{"activation": "relu", "loss": "cross_entropy", "head_dropout": 0.1, "residual_init": "none", "shampoo_beta": 0.95, "max_precond_dim": 1536, "adamw_lr_other_params": 0.0024, "warmup_steps": 140}
Rows from block 2 of a small sound classifier, named by matrix and row number. Rows with one number belong to one channel. Each number is 500 + 40 x the weight over its row's rms, rounded and kept within 0 to 999. All counts start at 0. Numbers have three digits each.
After each channel's rows are labels from the 100 clips, of 14976, where the channel reaches its highest value: "responds to" is what is common among them. Only what is clearly more common there than usual is listed. The data: single notes of musical instruments (NSynth). In brackets: how many of the 100.
# convs0: first width-7 conv, stride 2 (model.blocks.2.convs.0.weight, 192x128x7, each kernel summed), inputs 0-127
# convs1: second width-7 conv (model.blocks.2.convs.1.weight, 192x192x7, transposed, each kernel summed), outputs 0-95

convs0.110:486483452471482413480486507494475431426460560571546485480456498536556533519467443411549467536476551587508499563500489484491463532523487453461487516493559518516564507531496492521525490448485478437512467526555513529491515493465488474578469621473480555480523567473520536465501531509474447559495486463422511408478529480463451464451496454499519502521505505496558426501491516473531501587427
convs1.110:437515554511586521485480552455578530492497497502491502533481509497557484443452445478544496466563550496482536601511518413513514534600475461541465513447478557552531518479475509451439526419438464496497492517522531487519508499562515565514467508553529512505511483496559418534433459454517463506
responds to: bass (58); octave 0 (46); pitch class B (35)

convs0.41:464493605422541490408484477517506509522443524449454520458540477547513447508464545432544531491493467539444466462511444493539479516510589520441427485494447437482524445511480508478490483448517435523506542562470494497512563471502519504566443416431487470449496535448512509521518455530478487470533595531531474532437498550483478533485464488425473439499482505499480493576548474483562535494469
convs1.41:497502434454499478528469516489439504490441487530500553504461543530419479463460532489527509477483547505494518573527506554521502506505472484546502508498452440517562518482501484524542490392476493508456481540474476510486561530525506527499479430511414504466484461526461411565521530548441462545
responds to: pitch class A (93); octave 3 (63); note: A3 (63)

convs0.69:572514470496473475472557464532529505558493519531561492543546445441492559563585517505510532577468453475636491462472498522398437515538524521490520473475508492572472516569515478492528543500510435448502543465521441484452555495527524542420524432528551497535499510521507505524484524513531503507452473469477454506529478485471490485485576581471530519485464447476475502533431484429552451489455
convs1.69:491464551583508352459511449499475534549472471511525545510507417543546494511446541464584490547525503491477525546556482525444562521483595509543532497414537538476490465501505514522463494556454515488483594483494435508465514542475493550448459517565507535569507533509527591560456437531497500539
responds to: octave 5 (72); pitch class D (58); pitch class: D# (40); note: D5 (38)

convs0.143:462381406507549464519509468462526451487511459480584514419540500592515521518507462499533493499549501510520479483497558525534483441488532489452608454435523524513504509464440463468508459516528570542530465523468448461498556469505482479526481444418463481477513496456447518513448578477434476541534456462468459511466505551501490495557557554445466483445515473472481564463560499482501513526470
convs1.143:478478512503501487488541526518507490464504502456546508543484428509500530527481548505547509495511494518525592578525470498500502429549533513472419581485499540446540489510542511514537506472513457510469465574517479374437555539548436439548580527475543533495527541478489560474448478423430525498
responds to: octave 0 (35); pitch class G (26)

convs0.89:449500529421484503477440543478520462556515523493454472554512453516398457457524525467513455512508500579555543491533464524569580552519508500485430486520505492564411561533476454498561490497500525454515566525491548521448497517492507510512481468496505553597522482557565516440519448502442491496542486464509479496515488510481511471472506426522459491473542550455517469530492508561617449473585
convs1.89:504503446534480450540527477456472501482458467525552506495467524500495530517555463522537489463395488471546438517518660454468575478508481487535529487490503484437562529540557493526504450484578521549470449481469480460543604513575479470538543547549489480490449477472544478532539527550482530492
responds to: pitch class A (66); octave 4 (48); organ (43); note: A4 (40)

convs0.157:507491478486473489501467465479536491531431502435512498500472560500475424536439546490453513489456538538566561513522494464540503507558491467463441522425510498496481520479504537426506477542527507556519496553481473448529541478469554566449570499421578469523498463482425478498492470486592488448544534536509551442509475463553506412477516618438580523460549520461484540474526458453513497496482
convs1.157:504522493531464484475528450513395500491422505600538488578525502527481571450445422498513454540577450530448515488554446505464510477441563449500521451447580517529487509520430617502518510489454586483552529460520486488536497502459448479498502497549446465509599543482507481527532462565489528542
responds to: octave 0 (75); bass (48); pitch class A (38); note: A0 (31)

convs0.6:458525490485428482411453438550528565526545449525494523479493402540460507483510490441530482454519429509558427452516412498499497452485492429456499509449520474518485505468468468500553516495412436496481502428538472443504512519502420495509522414537536425546548522446506489480470545536468517514490501411543499566505467505488507451508568449523512515479452437525493446490498505450477481444489
convs1.6:524472526470533449540503471491499497452495508530503516440529482458532494524504440448474457466576466444434542576499530588502465453488569493555566446483497542499502430464457506523506445477504503487450490602531425490428538571476527459459429493459428547540451537543461571533458623528506495489
responds to: octave 7 (57); pitch class G (55); note: G7 (51)

convs0.190:456463459486521490494511531505465527482509517522517488503528557494559506523457374478486519527568529457483551479493473461491518600470452462534555499515459495551553572529416544496441525438450511580510462511485493486461480502441537550429477473470469472537524533521470495515478501515457482501501495481493428487469478515586469504557501524467487500429466488527588550562379473497446523543430
convs1.190:527459494511424470513471505535558432493575529473506517609533493525515448481467481549531536465554495529498480504538552470477505477559475388494488567467527612534471539433554508500572451481509393468508504470556590524517422542479489484492539493505571505502502543515441434522406506494522517434
responds to: octave 0 (74); bass (57); pitch class B (30); note: B0 (27)

convs0.185:504492451455465519505453543542511425462455534522519514409544481448489464517500430524472491533521480486375528444548558492480446542546579502466445529499517561542523491502464427507514493484503516488520459509517462484459447549459442499461482545483463465536516443482513494515612502502472532470536505557499467583424483497544456505483518451530537461533496458569460423513472440503568484549491
convs1.185:468545600552553481476431516512513532429489492472499490528471538492520469537468437436520521521429541556442469503530470524438477504460502463477534537488496490549435553488507532499474504507470470543488540532530545512513546497426473463538504465475499516476482466541503492482503534474556509566
responds to: bass (52); pitch class A (32); octave 0 (29)

convs0.101:491505562492526490482501510549529561533509452522523501496511453511467485476606519492546503506501492498495555528496432434461548513609565472495521504565514440508472543522537500466451504462441568418534529522446491420485505552558455449531542456484516442523570492451494512455567545473501452576503460520452547568545500478435490451506559491446396476478505513498536506502550537496524512491542
convs1.101:435454527468479476518603461532495473459414538510580514444452438490489463451495514496470490465521469484494548424460507528518522513535528464537534440497494353411468535487473500453476431475494564488489534443487556478466527523525486461475503475395489541498458520579556575489485491524504493521
responds to: octave 0 (51); pitch class A (34); note: A0 (27)

convs0.183:495455473493461531484552565451517447479491558411490583505495465515485532445459478503529489548470509558512509483488515497527483476438428478450502483486443511434454546460480405497521601496428472485487528438514541534497475439513480507505459505503464471499426527490452544527560417438479547456506524486509511492524602504546540486530527463502480586453518492415500503571497551543562473491503
convs1.183:488524429529444571586525443545493546422579530430492520551496507424487455504529447552492463488485525535574535498551466589521476472468462476537453567515484463547519572434582508507496530529564402508492454510494439555519546467536506493557470528534548553513478556509514477515462473480554534561
responds to: octave 0 (76); bass (53); pitch class B (33); note: B0 (30)

convs0.144:510445481472481489472519504511445459587550480501512482500464541456516494425500473509540461533549429412493411475486519522488459538500469495473572459458505562567497433459503455487498460474462456578505470494488483474448558493497494482454493479405476538492532486552481483522535473605539471552535484490536477545485549502477414448466476493477462522477504478430397441452541442461507485456469
convs1.144:563526478469482491521477439506476465437541409572537478556526536508527503532500599456520560490519427513483489530542542510558531524537478458558480445465475522503466529522516503524487506519515451505462510483578526530474453548515476587487495567533510537531503439459531566547467477466584533568
responds to: pitch class D (62); instrument family: bass (50); octave 1 (47); octave 5 (47)

convs0.49:465523461401515486410543504555556446490534506462501495521493534562545466471492444513414402471539459455524511490477451503487495474483497529535553443421492493477567463464481427535504609530499437473463467513535500547435497554490528516447582510523481546489512456434502496500496504499581561447537523482532451513521520475527470533550594472464511510504472496504492455468505504429489470535483
convs1.49:648454485431520525469472522477510555463590467495459510474463546452576539533515461524472483520405443546481484544491542524525405433518501430439515453503536585450427507535513492530584509577473517497470542432525460479523471530517500520551548486483521566506477476498496478545483429523577476521
responds to: bass (70); octave 1 (50); octave 0 (43); note: C#1 (28)

convs0.147:459560486426479517530498539526462466461503490462564495465512474433462440406489504535521476464591482522514488535500433488472463474476499447501510509432510524495483534507554480450447485458449480508500496522527507465490431541468581473536423475531440484484540560560594481535473523509497476469549469542462588522506518527501602480494500436532476539494458489469400516539541528542546474459438
convs1.147:513434502455482560504474433457498494480507481524500568507479579543552450469588522506472548491417549527518493457549543455591515514578362471511537504501501548458520488432500529552485533455537460554476480475522437457505502488473523521486538434478450550485557555484563486471465501443489541509
responds to: pitch class A (54); octave 3 (43); note: A3 (41); octave 1 (37)

convs0.20:487486547537383464467529559474463454522467528515536520517520477450492459590533471528513544543553419478503485525525471477472451487471451484513534516497512454616548523494513456455597495527484467484544508479548539453509530497466458469547518456565399538431516470507471507435535471468497513535470490517464495593467486467554502468448492482503444484505523459479462524463570522462441527544563
convs1.20:477505521519518439506468502399540499486489521414476530541545396521547541486419465496506498441511619475517553514560463494534591528496464495504514508447436554479575499512441500462496520582524468542466474467493479446471509539539498516576482470499523511471484523493535496503479481452539481499
responds to: octave 5 (39); pitch class G (32); pitch class A# (28); note: G3 (25)

convs0.188:383476535476449508488443522459509519537499535531496504479496518486451454466515536429575462489518536489517488453440486537446540436484457484465498447531501482502476478481456475467442533468490458522517567463500485448493472507488526513519455463614499566523516527559498446482465510461530470533479509512455477465513573450498526459578425538450532534419460454425463455492532428451450565439498
convs1.188:519515497538521503499467539502560492496486478513575522547476569542523496527511464478525546531523496475486595502480472554574511490421507509531552490483481474552505489440518529495492448488535554448450441499560563508455508510453535555543519552595434458464470488482535479417514487427478490564
responds to: pitch class A (60); octave 0 (33); note: A3 (26)

convs0.28:527484469426567549487518488494510495530530622533510489515477490518582510543531522474471559576497524481486478431542551456469501497428448475430494510475430452479529516505486518488537499465463529458541480459519463547507455514593523571506477558451433495463534534499500536498505488522560559460492518414514426440492487513475426562495517543532513517475557504436431455506496501470434474467560
convs1.28:441459467493484497507524467531551475374488441526465501568471545487476477404522478543517369547572474525553481505518444567444528517548527499498461467464448576496472433529546534509490520385452427502513483523474472568462477436438557535468448462502476468502490428495504470568471492476553570521
responds to: bass (61); octave 0 (53); octave 1 (37); pitch class: B (29)

convs0.139:519512523444520473551562439542443533479447454492479513552600600478559571442572491482504448554500474525502478485490437522439521498512527558535442514566500434460540507512481451511483493486490386468514521443491472506465510491548529459466538476504556505526540540514408511489467472524483507464508471589488482509533491538450434471487539491481471531543533511467489505538520527426574472557459
convs1.139:542471495468550517494495510493479459444406444573496476518563551446532504498484522458508523402541509457510476480491486529482422453570536479542456534476496481474517514541510501472430507509460551502556497493497468590559513509568481587479472538519495544457426488555538499451505470520529481522
responds to: pitch class D (74); octave 6 (74); note: D6 (67); pitch class D# (25)

convs0.90:523450481561483500485513565473533462515547496530522489488603420488532505511480519507580496526450476526452487567480498486491503527504501512532542476472469494533489513538430470506524547494520439479516528507526462429578533503476487597553503491529480557488502554591460451492487488451539549577467552508476449445483542462486498446492433425451522584533511439534506414579562461512485542524485
convs1.90:428492485602484436531496520429573451483530489542509537575489523478581517529521494518522529528493482507481498460564497542522509501519555533494494508450433485487600573482489386456505507438459488459425422561513550507502488516451519499502522542526475528490465548532509502520467470508500414582
responds to: octave 5 (76); pitch class A (73); note: A5 (68)

convs0.52:525436549488496448485491548523541503481536493506478496498508543499517475472552406457586548596503553560463471486489510479488535495471531510523496577490438439521435498489495514476482504415463461443516490456426457529465534558509530501533453480476543446464562476508439519536575493542493498550527464553533497541434462468458501582539499496497541570517523472548567481477449570453489578540474
convs1.52:467511558512513526578511489455528500477469472576534515520470519457451485466484488489584526474544423476448450479573446482611460510549562519460451558536541456445559501483536520512481463483418511553529469511532548537541503450478550521466476414485472516491478441546501478478451473568484511521
responds to: bass (50); pitch class D# (36); note: D#7 (25)

convs0.18:434477524471519465578519531550501473452478527496535496459479501479391538452569541504454478471512541505465422531455560575511525521539478450484475519508529550492535484446486519495480540567463529531461442493477450484469451541461482514564446473489563520451520405570464539427510514504509479485533526495443510577485490459499482462526510483572560475516476552434481515457501497507450485422406
convs1.18:547561490444466486467549495508532476517530470465461525537513459458580442558472476484548535506500526538472530593431531484489456556477593506497492501440510559514456514540500528502535500471549481459478390464525545577524477510499481537454427494526491521501466555468575518408515457497455436580
responds to: octave 0 (76); bass (58); pitch class B (38); note: B0 (35)

convs0.12:567516509491566486520484484490495477528486495507449433387522429503567524514559518439476589511448452483541512469580524443449434491482471478505508627478475473486541562558574437461501502537442569463568499545517512457490523500541505491526471518532498514497457517461495533556502577540489506536465526558429489447472549487464465464468528519524497518486485500464547563479492526523492444498450
convs1.12:472444518528501467483512528490474430481449469486601540505494527474484530467445509509536473478548491539531511564436484472488477481514564512501460501529480480486554475453536487486538409500512588476520435495484490533461486505524464483587476487510404537520562526483503444530507532512554483514
responds to: octave 7 (69); pitch class G (50); note: G7 (47)

convs0.70:466580473464429530507550498458482443472484566507471497483446430516448481517475386445516555465446459544505488508473536538555519460469594429478561535481492460550579480464553498498577487488479491442523536539524493484514504525438498497449495560512461550506525464435560508527526506545538518497467538496487488462457493470457515495473537463544539535499424440468523417456436554483510462527495
convs1.70:581451446481543433488486494487475568450533551513474433480501461501540477551494439531487525489491580543554536552522531515525444500560497470491526413445574592547494566462427469511553502500505385557533488548517457496483523578467465525503486517512499528499542472509532464529451480469470475517
responds to: bass (63); octave 1 (53); octave 0 (39); note: C#1 (25)

convs0.178:471536529489428499504541544475490511605546507543471489528480546533530510508500586491495481501570554527507476523499491479466452451449488517484526556496548520470471387503489446456529463499527464503458597514570553462516510468516507540481587524519522462505492540506449453478521486414519469514491529451484504482490425555496590534500567497488564436509492518558494429563550535530560561542519
convs1.178:500438499407523560503453458504561513515466479521449494477495516533484574510499494485528512492438523491446523540546487532440506547477608539443544514528534451493494469450487591507570460496444468545481516547507450487466547484500497468496464481479522459468523472541541481477490524452540487462
responds to: octave 0 (55); bass (46); pitch class B (33)