Weights of a small sound classifier.
Model: depths [2, 2, 2, 2], widths [128, 192, 288, 432].
Training: soap at rate 0.0034, held-out accuracy 87%.
Rows from block 3 of a small sound classifier, named by matrix and row number. Rows with one number belong to one channel. Each number is 50 + 15 x the weight over its row's rms, rounded and kept within 0 to 99. All counts start at 0. After the name is the row's rms in percent of the matrix's.
After each channel's rows are labels from the 100 clips, of 14976, where the channel reaches its highest value: "responds to" is what is common among them. Only what is clearly more common there than usual is listed. The data: single notes of musical instruments (NSynth).
# convs0: first width-7 conv (model.blocks.3.convs.0.weight, 192x192x7, each kernel summed), inputs 0-95
# convs1: second width-7 conv (model.blocks.3.convs.1.weight, 192x192x7, transposed, each kernel summed), outputs 0-95

convs0.59 095:36 61 36 63 25 65 54 40 37 16 60 65 28 58 40 69 42 53 55 48 28 70 66 64 50 44 57 50 71 47 40 61 51 36 73 36 45 60 50 62 49 41 47 54 63 47 64 33 78 20 51 41 42 70 23 27 72 63 52 64 45 51 67 22 39 20 51 76 62 59 55 50 37 71 57 45 33 37 42 72 59 32 54 44 62 74 33 60 16 48 67 57 49 60 13 67
convs1.59 094:44 64 49 16 37 50 49 55 51 29 42 53 44 58 74 43 59 35 49 55 47 34 26 69 61 65 56 39 43 57 62 62 28 33 28 55 52 42 50 21 61 46 26 56 73 67 58 62 59 49 58 62 73 23 42 63 63 49 40 29 48 84 44 76 57 71 50 56 56 21 44 72 83 40 48 76 68 60 49 51 60 50 62 50 59 89 60 66 46 67 59 37 44 71 36 36
responds to: octave 1; pitch class C#; note: C#1; octave 0

convs0.86 104:61 58 61 67 66 53 48 54 83 68 68 48 56 47 35 37 56 63 57 70 40 72 71 73 67 79 43 75 51 54 53 59 65 76 59 77 49 52 52 74 54 59 52 62 63 33 60 22 42 83 81 57 41 45 43 64 52 73 32 45 52 68 56 56 42 70 66 37 34 80 51 47 74 26 68 36 47 19 46 66 58 36 38 51 54 82 45 35 60 39 47 49 44 51 25 43
convs1.86 114:60 55 52 36 26 34 48 45 47 57 60 54 60 51 60 97 45 57 25 33 27 47 45 70 49 45 52 49 52 60 41 35 35 51 23 43 49 12 41 19 45 62 17 59 71 57 50 40 58 49 50 49 49 71 44 53 32 47 20 64 70 73 31 31 47 51 39 55 70 41 25 44 24 57 23 68 36 26 31 35 31 58 42 38 43 29 31 55 34 30 38 31 28 46 39 31
responds to: pitch class D#; octave 4; note: D#4

convs0.79 104:59 15 49 36 60 43 41 65 46 52 78 37 76 46 58 69 47 44 28 32 48 38 44 29 56 79 48 75 43 56 45 60 25 49 40 67 53 76 43 70 42 59 59 62 47 24 63 27 35 30 50 17 39 36 54 51 52 56 47 52 51 50 56 32 32 54 33 43 24 20 17 64 60 37 61 35 20 23 68 33 53 52 39 22 61 39 59 55 53 25 40 42 49 48 81 35
convs1.79 100:59 74 48 53 16 39 56 50 30 74 44 56 49 50 40 37 54 46 34 47 41 61 63 39 61 44 49 35 73 60 55 24 10 49 71 54 48 45 56 58 98 72 53 49 40 45 56 48 73 39 40 42 31 28 50 55 62 43 47 61 53 38 39 35 49 52 55 12 31 57 45 35 46 58 31 53 89 44 44 54 42 31 83 46 61 35 50 57 50 57 75 65 36 24 65 68
responds to: octave 4; pitch class D#; note: D#4; pitch class: D

convs0.23 110:14 44 52 63 43 62 53 28 67 38 58 36 37 54 63 18 37 45 49 33 36 51 49 30 44 71 30 85 37 42 27 34 62 44 61 29 63 64 42 04 33 52 43 79 69 61 39 46 73 51 35 44 55 64 66 32 62 32 86 67 41 29 33 36 46 44 70 36 44 70 30 73 52 29 56 62 41 61 48 24 39 41 75 70 38 50 32 33 44 43 82 29 37 36 55 50
convs1.23 118:37 57 53 64 62 44 59 60 44 41 49 64 44 64 83 55 51 33 63 77 34 56 46 43 55 55 65 56 74 55 37 61 57 60 63 44 62 49 62 28 52 25 30 63 61 46 52 61 75 65 32 60 77 53 50 10 24 78 59 36 42 50 34 62 41 49 52 48 36 44 38 51 61 32 40 44 49 66 58 55 57 54 44 40 60 48 56 26 07 84 66 45 37 57 48 56
responds to: pitch class A; octave 0; note: A0

convs0.131 105:33 44 45 39 27 21 30 18 35 29 45 59 67 66 69 59 74 45 62 42 70 63 49 59 60 60 40 47 17 76 37 58 86 63 43 33 54 62 44 67 71 35 55 58 37 56 44 45 47 68 56 64 48 33 46 69 66 56 47 57 51 58 45 62 30 41 61 71 49 36 53 52 94 53 17 55 19 51 47 24 43 09 41 75 46 44 57 29 67 42 51 52 57 39 58 57
convs1.131 096:70 39 35 42 53 57 26 35 32 53 39 34 38 28 32 57 35 53 42 43 69 44 33 32 30 38 36 58 47 26 61 51 58 27 27 52 82 20 34 50 48 24 45 62 23 58 45 43 43 12 47 42 41 56 61 72 33 63 56 62 19 43 41 41 77 54 46 40 47 45 36 49 51 55 16 67 54 79 56 67 53 74 43 41 39 88 55 20 66 55 52 21 08 56 38 81
responds to: pitch class A; octave 3; note: A3

convs0.39 098:56 23 52 42 40 60 48 40 63 74 54 48 73 51 66 54 46 50 32 47 40 45 32 59 33 53 32 24 65 65 47 42 45 65 41 46 45 58 27 44 58 56 67 59 65 35 65 19 69 32 52 60 44 42 40 45 36 48 52 56 75 53 47 41 39 73 50 40 46 34 47 48 83 64 66 46 15 75 59 59 60 48 46 40 37 23 64 38 55 56 76 06 45 49 54 56
convs1.39 100:29 36 54 42 50 34 61 57 39 60 43 59 47 45 60 64 54 69 61 31 51 57 35 23 38 50 63 51 75 58 63 31 36 56 78 55 56 41 56 28 49 32 43 72 15 50 35 30 58 20 50 65 80 41 49 67 57 52 54 61 62 43 27 39 56 48 46 73 61 29 39 53 38 48 50 58 62 47 62 49 48 52 57 23 40 41 50 05 55 45 59 64 73 41 69 51
responds to: pitch class B; octave 1; note: B2

convs0.152 092:44 39 76 34 53 47 75 49 45 61 65 69 67 79 68 52 53 76 34 46 45 44 38 61 25 40 45 47 32 54 52 47 44 79 48 39 69 39 77 52 43 42 42 51 50 54 56 43 68 36 83 53 77 51 10 22 71 91 56 28 48 35 95 42 22 30 17 35 53 63 55 62 45 47 36 36 67 32 61 50 43 81 50 31 20 54 30 38 84 54 55 48 42 33 43 36
convs1.152 098:34 31 66 42 27 52 57 57 20 85 35 59 63 47 40 29 58 45 16 27 48 43 35 48 61 54 52 66 42 38 19 42 40 52 42 53 32 63 82 60 38 42 41 42 61 75 77 30 78 63 66 30 51 46 49 29 61 63 57 38 60 57 43 41 48 57 72 28 48 51 61 39 60 68 42 33 34 32 57 61 50 45 63 63 46 42 70 57 61 28 64 81 49 64 40 36
responds to: pitch class D#; octave 4; note: D#4; octave 5

convs0.91 105:46 31 39 53 34 40 51 48 52 57 51 48 37 50 46 42 78 61 51 73 53 41 41 64 48 57 60 69 65 55 36 35 44 46 39 60 52 28 72 60 51 67 41 37 36 50 29 24 41 36 31 73 65 46 59 48 70 23 65 57 46 38 53 78 29 44 68 53 49 54 24 60 64 49 71 18 04 60 65 37 58 57 26 42 41 62 43 46 58 59 47 59 59 68 46 16
convs1.91 096:28 48 40 25 26 29 42 51 68 18 55 24 37 25 43 56 60 61 43 59 44 33 75 55 55 45 44 24 53 30 48 52 39 18 52 54 51 63 50 50 57 31 63 72 56 50 59 37 22 71 21 40 69 62 51 52 40 55 46 44 74 33 33 49 41 36 01 54 36 39 47 40 31 51 47 68 66 69 53 42 48 43 42 80 61 39 55 64 38 27 29 24 34 47 36 55
responds to: pitch class A

convs0.122 096:53 53 56 47 48 64 72 71 61 50 74 55 55 66 57 28 44 55 42 40 29 35 56 73 49 65 50 67 38 67 29 54 58 33 57 65 42 75 55 44 23 53 62 40 53 23 57 13 61 34 55 48 55 16 29 29 53 54 37 49 57 47 74 55 46 52 53 36 60 35 63 53 27 62 48 59 57 42 47 30 25 77 41 76 57 30 13 32 43 13 67 45 44 43 76 52
convs1.122 098:47 54 45 04 57 15 66 48 59 51 61 61 58 53 53 41 46 27 65 20 53 57 64 37 57 61 60 45 43 62 28 52 51 39 68 46 49 47 68 92 90 42 39 46 48 36 30 28 60 58 60 48 32 35 64 54 13 55 54 48 75 66 39 10 37 67 69 36 55 24 58 56 51 74 52 69 39 63 54 34 68 72 32 40 35 38 60 45 39 48 54 48 42 63 65 42
responds to: pitch class B; octave 2; note: B2

convs0.165 093:32 52 84 43 33 64 25 21 50 70 61 49 80 59 65 89 49 75 60 50 67 52 35 40 64 48 41 80 18 40 69 45 63 51 53 51 39 47 44 38 38 63 57 33 42 62 39 55 19 43 77 44 37 43 45 37 30 55 55 63 52 70 52 56 55 54 69 55 55 67 46 53 61 47 72 64 80 68 52 61 75 65 51 27 90 50 29 71 61 34 52 93 35 60 62 31
convs1.165 094:50 46 39 37 73 38 62 52 39 48 46 42 61 46 13 45 31 66 52 77 79 72 24 56 38 69 66 49 57 57 62 49 60 60 47 45 17 53 37 37 57 42 58 62 25 48 41 48 60 36 57 49 39 62 59 76 55 53 34 45 77 52 52 37 39 35 69 68 69 38 63 27 45 53 33 60 64 45 54 49 45 47 31 23 65 46 52 26 44 60 57 54 57 67 79 23
responds to: octave 4; pitch class D#; note: D#4

convs0.154 101:38 35 60 51 22 31 45 35 38 56 42 45 19 49 56 56 38 66 31 83 33 51 81 37 44 67 69 33 72 82 44 59 37 37 36 59 48 33 34 65 58 35 46 42 30 62 45 42 43 52 63 67 62 43 55 44 54 39 53 25 50 38 29 55 42 33 65 56 28 50 22 68 41 52 64 24 64 36 47 59 29 59 45 51 32 63 39 49 46 58 23 57 36 60 52 48
convs1.154 094:43 53 60 71 45 28 21 60 56 86 48 56 24 46 65 51 40 56 50 29 73 36 37 59 47 60 60 76 59 52 41 32 59 54 11 55 25 77 53 32 43 30 36 50 45 60 73 35 85 42 46 45 40 42 31 50 51 55 45 41 74 66 62 65 38 60 42 27 43 59 41 50 39 49 36 55 43 38 70 26 59 56 40 51 57 70 49 53 42 61 36 30 19 18 61 55
responds to: pitch class A

convs0.174 110:65 64 41 42 55 64 40 43 67 66 10 62 62 41 63 46 30 57 51 34 36 38 51 53 47 53 61 20 68 40 61 77 56 48 44 51 64 48 64 10 36 32 53 37 34 45 47 68 54 67 82 49 34 49 27 41 46 39 27 23 37 53 41 52 25 36 57 36 32 45 54 51 46 85 39 65 45 40 58 44 28 58 31 63 35 47 55 25 60 50 56 48 37 69 44 60
convs1.174 115:45 58 49 33 45 55 51 14 42 70 13 51 54 29 39 19 15 72 43 54 81 55 59 61 70 62 28 44 56 57 49 60 35 47 44 76 58 76 57 41 51 18 41 41 33 43 54 60 12 39 45 44 37 73 53 59 50 65 60 45 55 73 29 51 63 45 30 70 35 49 60 62 60 64 76 61 33 56 51 19 37 48 68 37 58 46 52 54 28 54 54 73 53 33 50 20
responds to: octave 4; pitch class D; note: D4; pitch class: D#

convs0.162 108:28 22 58 47 49 48 26 31 32 51 62 68 22 58 73 38 41 58 36 41 45 53 58 50 53 37 50 48 43 64 38 45 45 62 48 49 47 56 58 69 14 46 62 63 29 67 65 76 75 59 39 65 42 52 68 22 61 76 32 60 63 80 47 44 42 60 52 56 30 75 37 43 35 57 49 45 86 33 92 45 64 64 40 45 35 54 60 37 51 40 58 47 57 33 44 76
convs1.162 101:29 19 50 45 49 55 43 35 29 18 54 71 31 67 76 25 46 78 69 25 54 70 47 52 55 48 60 53 35 32 34 49 60 58 39 52 38 67 42 58 51 30 47 46 18 16 32 49 66 34 23 48 72 50 71 44 55 67 40 42 46 58 43 54 45 47 29 53 60 51 37 28 65 35 50 26 55 43 28 57 53 38 97 47 29 41 59 61 63 36 72 57 39 44 66 38
responds to: octave 4; pitch class D#; note: D#4

convs0.120 103:60 21 39 46 44 72 67 27 19 50 71 59 48 38 56 33 36 15 47 51 47 56 44 48 32 02 52 76 50 80 47 42 34 22 49 48 53 49 53 53 31 32 62 50 22 75 52 65 77 32 50 79 54 45 37 52 45 42 50 67 44 30 49 24 55 31 60 35 52 67 55 58 53 49 70 48 67 42 37 64 62 62 41 55 40 45 57 64 50 70 41 43 22 40 34 11
convs1.120 104:37 33 52 34 71 62 44 37 51 71 70 64 53 33 62 62 62 65 48 51 53 17 44 57 66 54 26 39 91 45 48 82 58 40 49 51 48 83 62 61 44 37 37 68 50 50 72 67 76 38 46 18 69 41 69 57 49 34 78 36 51 35 42 49 55 69 63 47 54 47 37 49 70 59 55 46 81 59 44 44 79 67 54 53 68 57 38 58 67 68 45 56 71 52 51 40
responds to: octave 1; pitch class E; note: E1

convs0.146 098:60 54 71 41 27 37 42 38 52 89 65 26 34 36 35 36 41 32 51 47 57 47 59 69 58 55 44 57 74 89 38 39 53 52 35 66 55 56 58 81 52 69 35 43 84 33 65 43 54 52 26 38 64 44 36 43 67 39 31 46 31 35 41 37 58 22 73 65 71 78 62 53 48 41 55 50 58 45 81 41 76 66 59 42 39 86 68 44 61 74 35 42 53 69 62 14
convs1.146 104:41 44 62 65 20 31 34 54 45 28 77 51 43 42 71 38 47 69 46 62 19 64 41 40 55 22 33 59 81 43 49 22 61 55 15 41 81 51 33 34 61 50 31 42 49 30 69 35 28 60 48 54 49 57 54 70 50 51 69 65 96 60 32 62 70 51 33 48 58 35 37 56 53 46 58 51 35 57 41 45 54 42 35 19 43 60 57 64 21 38 54 41 50 46 36 54
responds to: pitch class D#; octave 4; note: D#4; note: D5

convs0.180 103:61 43 74 65 57 49 52 54 68 18 49 37 71 68 34 40 57 56 62 72 33 61 54 78 40 31 46 59 56 62 48 70 55 44 63 50 63 25 44 54 48 31 48 54 53 31 60 56 81 38 62 39 57 27 32 44 27 45 52 23 43 47 62 34 56 46 45 41 46 33 45 47 46 30 62 65 49 53 67 43 44 22 44 54 38 35 35 45 34 78 67 36 38 57 58 46
convs1.180 101:70 55 51 56 56 55 32 35 62 77 35 44 50 24 60 58 44 63 67 32 72 70 32 62 43 39 51 62 47 57 61 64 52 35 54 53 76 47 41 77 41 47 49 55 68 04 32 56 37 46 33 37 65 50 64 34 34 27 70 41 42 53 76 36 12 22 27 34 48 28 50 56 56 54 81 52 36 41 42 61 60 50 45 56 40 73 62 39 61 37 36 52 56 68 33 37
responds to: octave 2; pitch class B; note: B2

convs0.82 096:95 48 52 48 77 74 68 34 51 72 68 50 53 51 35 52 38 47 70 40 12 50 36 19 48 62 45 79 60 44 76 70 56 71 49 68 35 60 62 63 54 38 64 53 37 63 55 84 33 50 59 47 72 79 46 43 88 82 40 49 38 58 52 40 64 50 33 62 48 30 35 42 74 39 90 50 68 51 44 53 36 67 51 33 53 41 72 37 48 59 38 65 43 39 30 51
convs1.82 099:48 30 53 44 61 45 50 58 31 62 33 51 51 50 46 50 55 61 16 52 77 57 46 32 65 54 64 78 62 38 39 69 32 35 72 27 55 33 66 17 29 41 38 40 62 28 43 58 22 38 70 43 54 32 49 62 58 17 33 51 69 33 40 36 40 56 59 43 59 58 54 34 64 96 40 50 63 45 54 67 47 04 52 29 61 20 32 38 60 32 51 71 64 52 45 55
responds to: pitch class D#; octave 4; note: D#4

convs0.177 094:45 74 40 54 36 55 37 56 56 78 29 34 60 11 63 55 59 59 64 83 62 57 83 75 54 63 60 27 53 66 70 58 39 52 44 73 58 48 57 68 36 81 49 40 48 53 75 59 82 36 44 33 44 57 42 37 65 45 71 64 48 55 76 40 42 48 48 49 49 52 79 43 40 29 42 45 66 37 51 63 51 61 73 70 65 47 67 49 72 57 45 63 38 26 60 36
convs1.177 104:34 56 39 52 47 77 45 51 27 65 33 78 37 69 51 44 35 45 46 70 39 43 61 62 28 64 44 78 73 38 57 45 66 48 60 57 40 64 47 57 46 51 55 51 28 47 72 36 27 30 69 27 19 65 76 56 53 40 25 44 62 42 32 82 70 39 62 51 48 36 46 68 39 53 28 38 35 38 69 32 55 60 31 47 94 62 74 55 42 41 26 73 46 59 55 45
responds to: pitch class D#; octave 4; note: D#4

convs0.167 099:57 56 29 42 54 53 62 67 57 51 30 36 30 37 63 31 41 54 55 67 58 32 65 75 50 31 41 36 81 38 54 53 24 41 56 55 40 39 62 53 55 56 72 35 13 64 77 47 50 70 46 39 42 69 54 38 36 38 19 37 62 48 61 63 52 31 51 30 49 47 34 45 41 12 72 69 60 39 45 17 25 57 43 48 51 27 43 28 73 50 22 64 40 82 71 47
convs1.167 096:12 62 78 38 49 55 57 31 39 51 73 32 40 48 22 70 56 55 58 49 72 67 56 29 51 57 60 45 48 46 37 67 55 57 31 84 49 55 41 68 29 64 68 34 39 53 62 59 66 36 34 18 65 61 64 68 47 38 38 47 60 68 21 45 48 69 67 64 42 44 58 60 37 59 60 46 48 40 60 51 63 56 43 60 34 15 43 49 47 47 37 63 33 56 29 44
responds to: octave 2; octave 1; mallet